config = dict(
    model='sound classifier',
    targets=['emotion'],
    stem='single',
    loss='cross_entropy',
    init='xavier_uniform',
    residual_init='zero_last',
)
Rows from block 5 of a small sound classifier, named by matrix and row number. Rows with one number belong to one channel. Each number is 200 + 40 x the weight over its row's rms, rounded and kept within 0 to 999. All counts start at 0.
After each channel's rows are labels from the 100 clips, of 14976, where the channel reaches its highest value: "strongest on" is what is common among them. Only what is clearly more common there than usual is listed. The data: acted Russian speech (Dusha).
# convs1: first pointwise conv (model.blocks.5.convs.1.weight, 288x288x1), inputs 48-95
# convs3: second pointwise conv (model.blocks.5.convs.3.weight, 288x288x1, transposed), outputs 48-95

convs1.197,163,179,139,160,190,214,124,144,173,184,241,168,127,122,175,174,156,177,239,182,300,261,149,230,228,224,216,238,253,218,182,196,120,210,175,122,260,184,185,199,177,226,195,233,229,125,208,243
convs3.197,204,170,189,227,179,226,152,169,223,157,173,158,185,148,238,204,225,220,148,251,220,116,195,201,197,194,207,278,170,210,262,212,210,203,272,196,161,257,187,222,207,232,236,185,189,210,251,195
strongest on: emotion: angry

convs1.28,207,209,126,174,126,206,227,176,268,178,191,222,177,161,216,248,190,230,153,263,224,158,167,177,162,272,207,237,154,167,224,224,272,151,225,245,139,205,216,267,208,195,209,234,147,199,185,228
convs3.28,134,187,196,230,166,268,255,199,221,237,142,199,206,183,249,217,162,187,159,173,298,181,180,164,139,258,238,187,283,185,137,208,212,216,292,154,247,246,160,190,166,169,167,240,175,135,185,206
strongest on: emotion: angry

convs1.69,204,242,279,179,280,165,167,177,175,293,219,270,213,240,194,257,181,200,257,103,179,166,208,177,270,247,188,283,241,269,223,134,204,140,247,196,183,184,208,145,163,208,155,259,209,172,202,179
convs3.69,199,273,170,175,199,210,247,116,236,222,285,193,239,199,219,159,184,273,210,224,224,221,209,184,256,246,166,172,222,227,256,223,220,206,199,273,211,215,180,233,188,177,240,208,185,243,192,144
strongest on: emotion: angry

convs1.18,135,153,233,197,186,250,215,226,234,196,201,210,235,119,199,213,219,244,173,173,291,164,206,216,214,238,226,166,192,155,226,121,197,219,227,220,196,233,173,192,183,133,205,167,208,230,158,209
convs3.18,209,230,181,186,239,189,164,236,239,155,191,194,229,244,184,217,197,198,189,208,210,265,184,192,213,140,166,194,124,157,231,217,160,177,217,196,179,237,214,284,234,100,158,241,239,229,122,203
strongest on: emotion: positive

convs1.90,228,198,143,146,190,180,172,269,178,242,168,142,197,40,180,192,140,182,262,234,190,170,192,159,224,188,227,217,251,249,215,203,182,168,246,228,178,209,253,203,209,155,242,181,234,235,213,233
convs3.90,160,213,205,217,219,252,159,196,200,192,198,291,187,169,214,208,154,152,192,244,205,184,179,190,203,191,145,219,148,148,183,151,174,250,246,209,174,123,198,191,113,212,295,114,166,244,201,226
strongest on: emotion: angry

convs1.171,158,176,205,157,263,221,215,202,176,281,175,147,194,180,225,179,187,183,231,214,250,205,85,249,213,191,232,189,242,306,197,209,202,180,185,225,174,159,179,148,225,242,200,217,183,262,228,162
convs3.171,230,250,196,206,232,179,131,178,244,213,215,247,267,170,201,174,153,183,295,187,230,138,214,194,198,233,209,163,118,200,98,163,165,236,216,285,161,183,171,215,221,145,180,200,212,162,214,214
strongest on: emotion: angry

convs1.212,219,172,207,193,175,150,136,146,199,321,144,151,204,229,196,185,224,214,214,153,214,150,160,219,244,140,209,248,245,225,204,159,205,181,187,252,177,221,212,200,192,201,187,189,240,285,191,196
convs3.212,165,237,136,269,252,192,168,207,174,219,78,199,191,196,211,228,159,138,192,191,152,228,199,158,167,166,249,190,303,201,133,169,205,205,233,193,215,188,196,229,205,209,228,198,217,208,179,221
strongest on: emotion: angry

convs1.146,192,184,246,203,219,197,166,134,218,217,217,209,202,222,193,247,185,220,256,196,185,228,387,213,227,155,218,175,235,192,224,178,200,179,252,239,214,212,167,257,195,196,208,229,189,248,220,186
convs3.146,158,124,200,192,189,153,230,216,264,211,159,125,257,163,231,210,223,192,174,138,204,249,246,44,170,224,226,194,175,183,172,214,205,206,218,188,221,118,230,189,167,225,197,207,152,187,178,140
strongest on: emotion: angry

convs1.61,185,241,222,289,181,164,148,220,97,200,238,230,203,178,221,159,242,171,151,233,196,144,233,231,168,133,198,219,194,231,212,235,181,150,176,143,255,162,217,211,202,220,187,202,213,182,147,164
convs3.61,277,189,195,197,187,204,143,94,253,174,194,124,144,252,221,243,185,243,166,203,254,223,205,226,164,179,125,281,216,145,249,165,186,184,184,272,251,237,201,130,249,179,184,179,223,215,199,249
strongest on: emotion: angry

convs1.276,205,253,204,226,158,210,167,190,217,230,190,236,185,178,178,186,192,180,176,250,230,215,167,180,234,182,251,225,236,222,236,154,167,170,236,276,159,180,178,124,184,191,152,178,214,125,243,226
convs3.276,192,183,218,209,209,187,189,193,199,247,273,183,234,206,229,130,151,147,316,211,220,158,179,195,219,153,260,177,215,186,236,183,204,202,183,230,181,185,147,201,164,221,173,181,159,160,124,278
strongest on: emotion: angry

convs1.183,229,167,195,188,199,178,210,210,263,212,85,205,245,168,188,279,219,171,188,199,206,156,256,248,140,255,225,156,165,205,163,252,150,178,277,231,215,189,231,201,186,204,192,217,237,202,162,189
convs3.183,211,179,201,179,187,233,153,175,220,220,213,255,186,206,213,231,286,208,257,183,160,207,175,125,170,178,217,137,239,202,190,217,306,184,190,194,199,243,82,249,255,214,175,192,189,237,189,190
strongest on: emotion: angry

convs1.25,170,171,175,235,184,140,156,203,219,195,169,193,180,159,215,141,249,187,214,123,140,149,219,206,199,199,227,182,172,253,181,258,146,215,208,210,145,216,192,217,202,138,186,163,138,152,209,165
convs3.25,204,160,235,215,236,162,177,257,272,250,214,184,198,217,211,185,193,194,236,260,175,211,205,260,185,134,211,187,202,191,158,175,186,215,231,113,198,211,153,210,135,274,183,120,212,244,245,210
strongest on: emotion: positive

convs1.45,243,225,202,179,230,138,231,194,226,231,197,221,120,219,215,200,257,171,186,162,98,271,153,107,181,170,176,212,183,85,240,210,157,261,251,198,165,199,222,223,329,260,238,168,253,194,161,179
convs3.45,225,180,168,231,228,204,250,262,243,145,237,247,171,227,212,210,252,208,279,190,148,149,128,114,218,175,168,264,171,191,219,214,126,233,136,284,231,201,316,178,168,215,140,179,190,162,262,212
strongest on: emotion: angry

convs1.264,182,169,157,245,187,172,211,242,270,191,222,265,167,176,221,198,246,174,127,192,219,216,190,207,199,256,209,208,202,180,134,239,202,197,239,287,230,213,265,237,195,290,274,181,215,158,199,230
convs3.264,244,244,228,140,159,183,145,119,247,184,245,121,132,240,156,195,193,226,200,197,244,181,161,241,313,239,240,286,196,221,209,185,114,225,258,124,207,276,190,179,142,175,174,195,204,233,213,155
strongest on: emotion: angry

convs1.156,147,213,210,245,224,191,233,212,234,207,152,263,249,164,187,200,173,133,226,260,197,188,261,199,237,115,175,206,267,229,215,199,219,242,141,188,252,228,239,175,184,179,194,221,253,198,176,191
convs3.156,226,238,259,238,167,166,242,220,195,251,131,190,283,193,164,208,209,217,222,194,227,224,235,300,230,179,188,168,214,215,186,174,233,213,208,213,172,219,182,207,243,213,238,194,215,125,212,209
strongest on: emotion: angry

convs1.50,220,222,230,217,204,161,231,160,254,250,176,150,134,166,240,201,132,248,153,253,172,223,278,187,194,166,227,206,266,236,190,179,169,162,185,217,197,215,199,143,227,196,175,203,221,166,139,164
convs3.50,180,212,180,184,321,240,216,205,196,218,180,233,187,208,247,116,225,104,199,168,197,178,197,198,218,227,217,175,195,183,200,239,201,143,171,125,161,191,137,175,197,220,214,221,235,100,196,175
strongest on: emotion: angry

convs1.122,149,131,268,164,221,126,219,172,148,219,215,175,168,183,139,275,188,183,172,212,236,166,225,234,286,161,213,213,218,207,212,157,156,159,256,188,249,243,128,236,172,188,195,148,206,190,164,180
convs3.122,200,296,228,250,237,196,137,146,183,216,183,179,221,149,183,250,122,160,182,257,198,134,184,186,202,149,203,220,239,239,171,172,201,224,170,207,193,214,196,116,226,258,208,165,213,233,227,185
strongest on: emotion: angry

convs1.240,159,166,220,195,193,193,140,186,165,296,260,209,237,144,219,183,226,191,187,154,182,150,332,258,198,210,172,244,228,210,236,237,224,219,153,228,220,253,236,161,218,107,232,218,265,201,199,168
convs3.240,124,219,202,152,208,184,225,270,193,216,161,233,274,192,189,274,260,175,236,198,210,250,222,210,287,157,152,204,261,147,211,140,240,226,182,270,179,191,214,116,142,157,160,273,216,217,146,282
strongest on: emotion: angry

convs1.244,161,179,302,178,210,176,242,165,150,185,231,215,158,233,182,252,203,228,127,179,232,147,173,175,220,258,173,194,187,169,193,226,196,190,187,136,158,204,229,188,114,176,177,227,144,191,250,161
convs3.244,264,244,166,241,163,165,161,213,215,193,214,193,279,218,235,139,158,270,178,208,228,223,192,254,180,175,209,158,250,231,191,161,157,210,229,168,211,211,141,232,265,236,237,216,210,209,153,139
strongest on: emotion: angry

convs1.199,268,111,185,269,310,151,175,235,196,121,112,157,184,179,175,242,210,215,167,192,164,151,216,216,235,183,157,230,227,240,219,155,190,212,227,237,221,157,106,157,231,288,210,130,280,168,156,180
convs3.199,185,184,262,166,153,152,220,116,195,215,254,222,228,190,204,167,247,230,193,182,155,233,244,209,313,214,272,213,150,177,185,217,210,190,102,240,196,246,229,237,206,207,197,160,234,170,202,218
strongest on: emotion: angry

convs1.180,182,255,215,281,207,162,177,143,124,213,192,174,244,169,201,135,173,214,193,236,182,186,207,195,231,196,199,245,209,206,264,151,284,196,221,227,191,219,254,111,238,195,226,201,278,213,199,201
convs3.180,196,257,190,226,208,204,180,220,166,191,173,223,235,176,200,160,195,256,194,222,189,212,241,269,178,246,232,183,262,241,212,277,187,147,173,196,165,131,299,205,157,179,184,199,186,200,232,295
strongest on: emotion: positive

convs1.273,181,239,159,195,174,195,260,220,207,157,216,198,202,154,184,238,197,201,194,216,169,205,230,228,239,202,249,182,172,201,133,216,236,201,204,145,206,206,235,245,190,256,256,215,158,149,167,175
convs3.273,243,239,309,276,184,207,229,185,213,266,245,162,143,242,219,173,217,177,195,230,235,223,223,172,230,222,235,171,163,196,172,252,191,273,210,197,197,236,223,217,171,189,253,243,212,230,222,197
strongest on: emotion: angry

convs1.14,207,256,188,183,255,163,204,169,241,203,229,184,270,219,192,163,150,188,235,169,206,190,81,205,98,234,78,228,184,150,190,227,234,211,222,215,219,135,246,203,202,269,197,198,238,161,198,220
convs3.14,255,139,173,209,171,178,140,245,240,179,148,186,199,175,205,206,177,269,64,214,211,247,161,170,211,249,231,153,219,115,156,187,223,219,195,276,135,208,202,232,208,212,214,237,196,197,187,181
strongest on: emotion: positive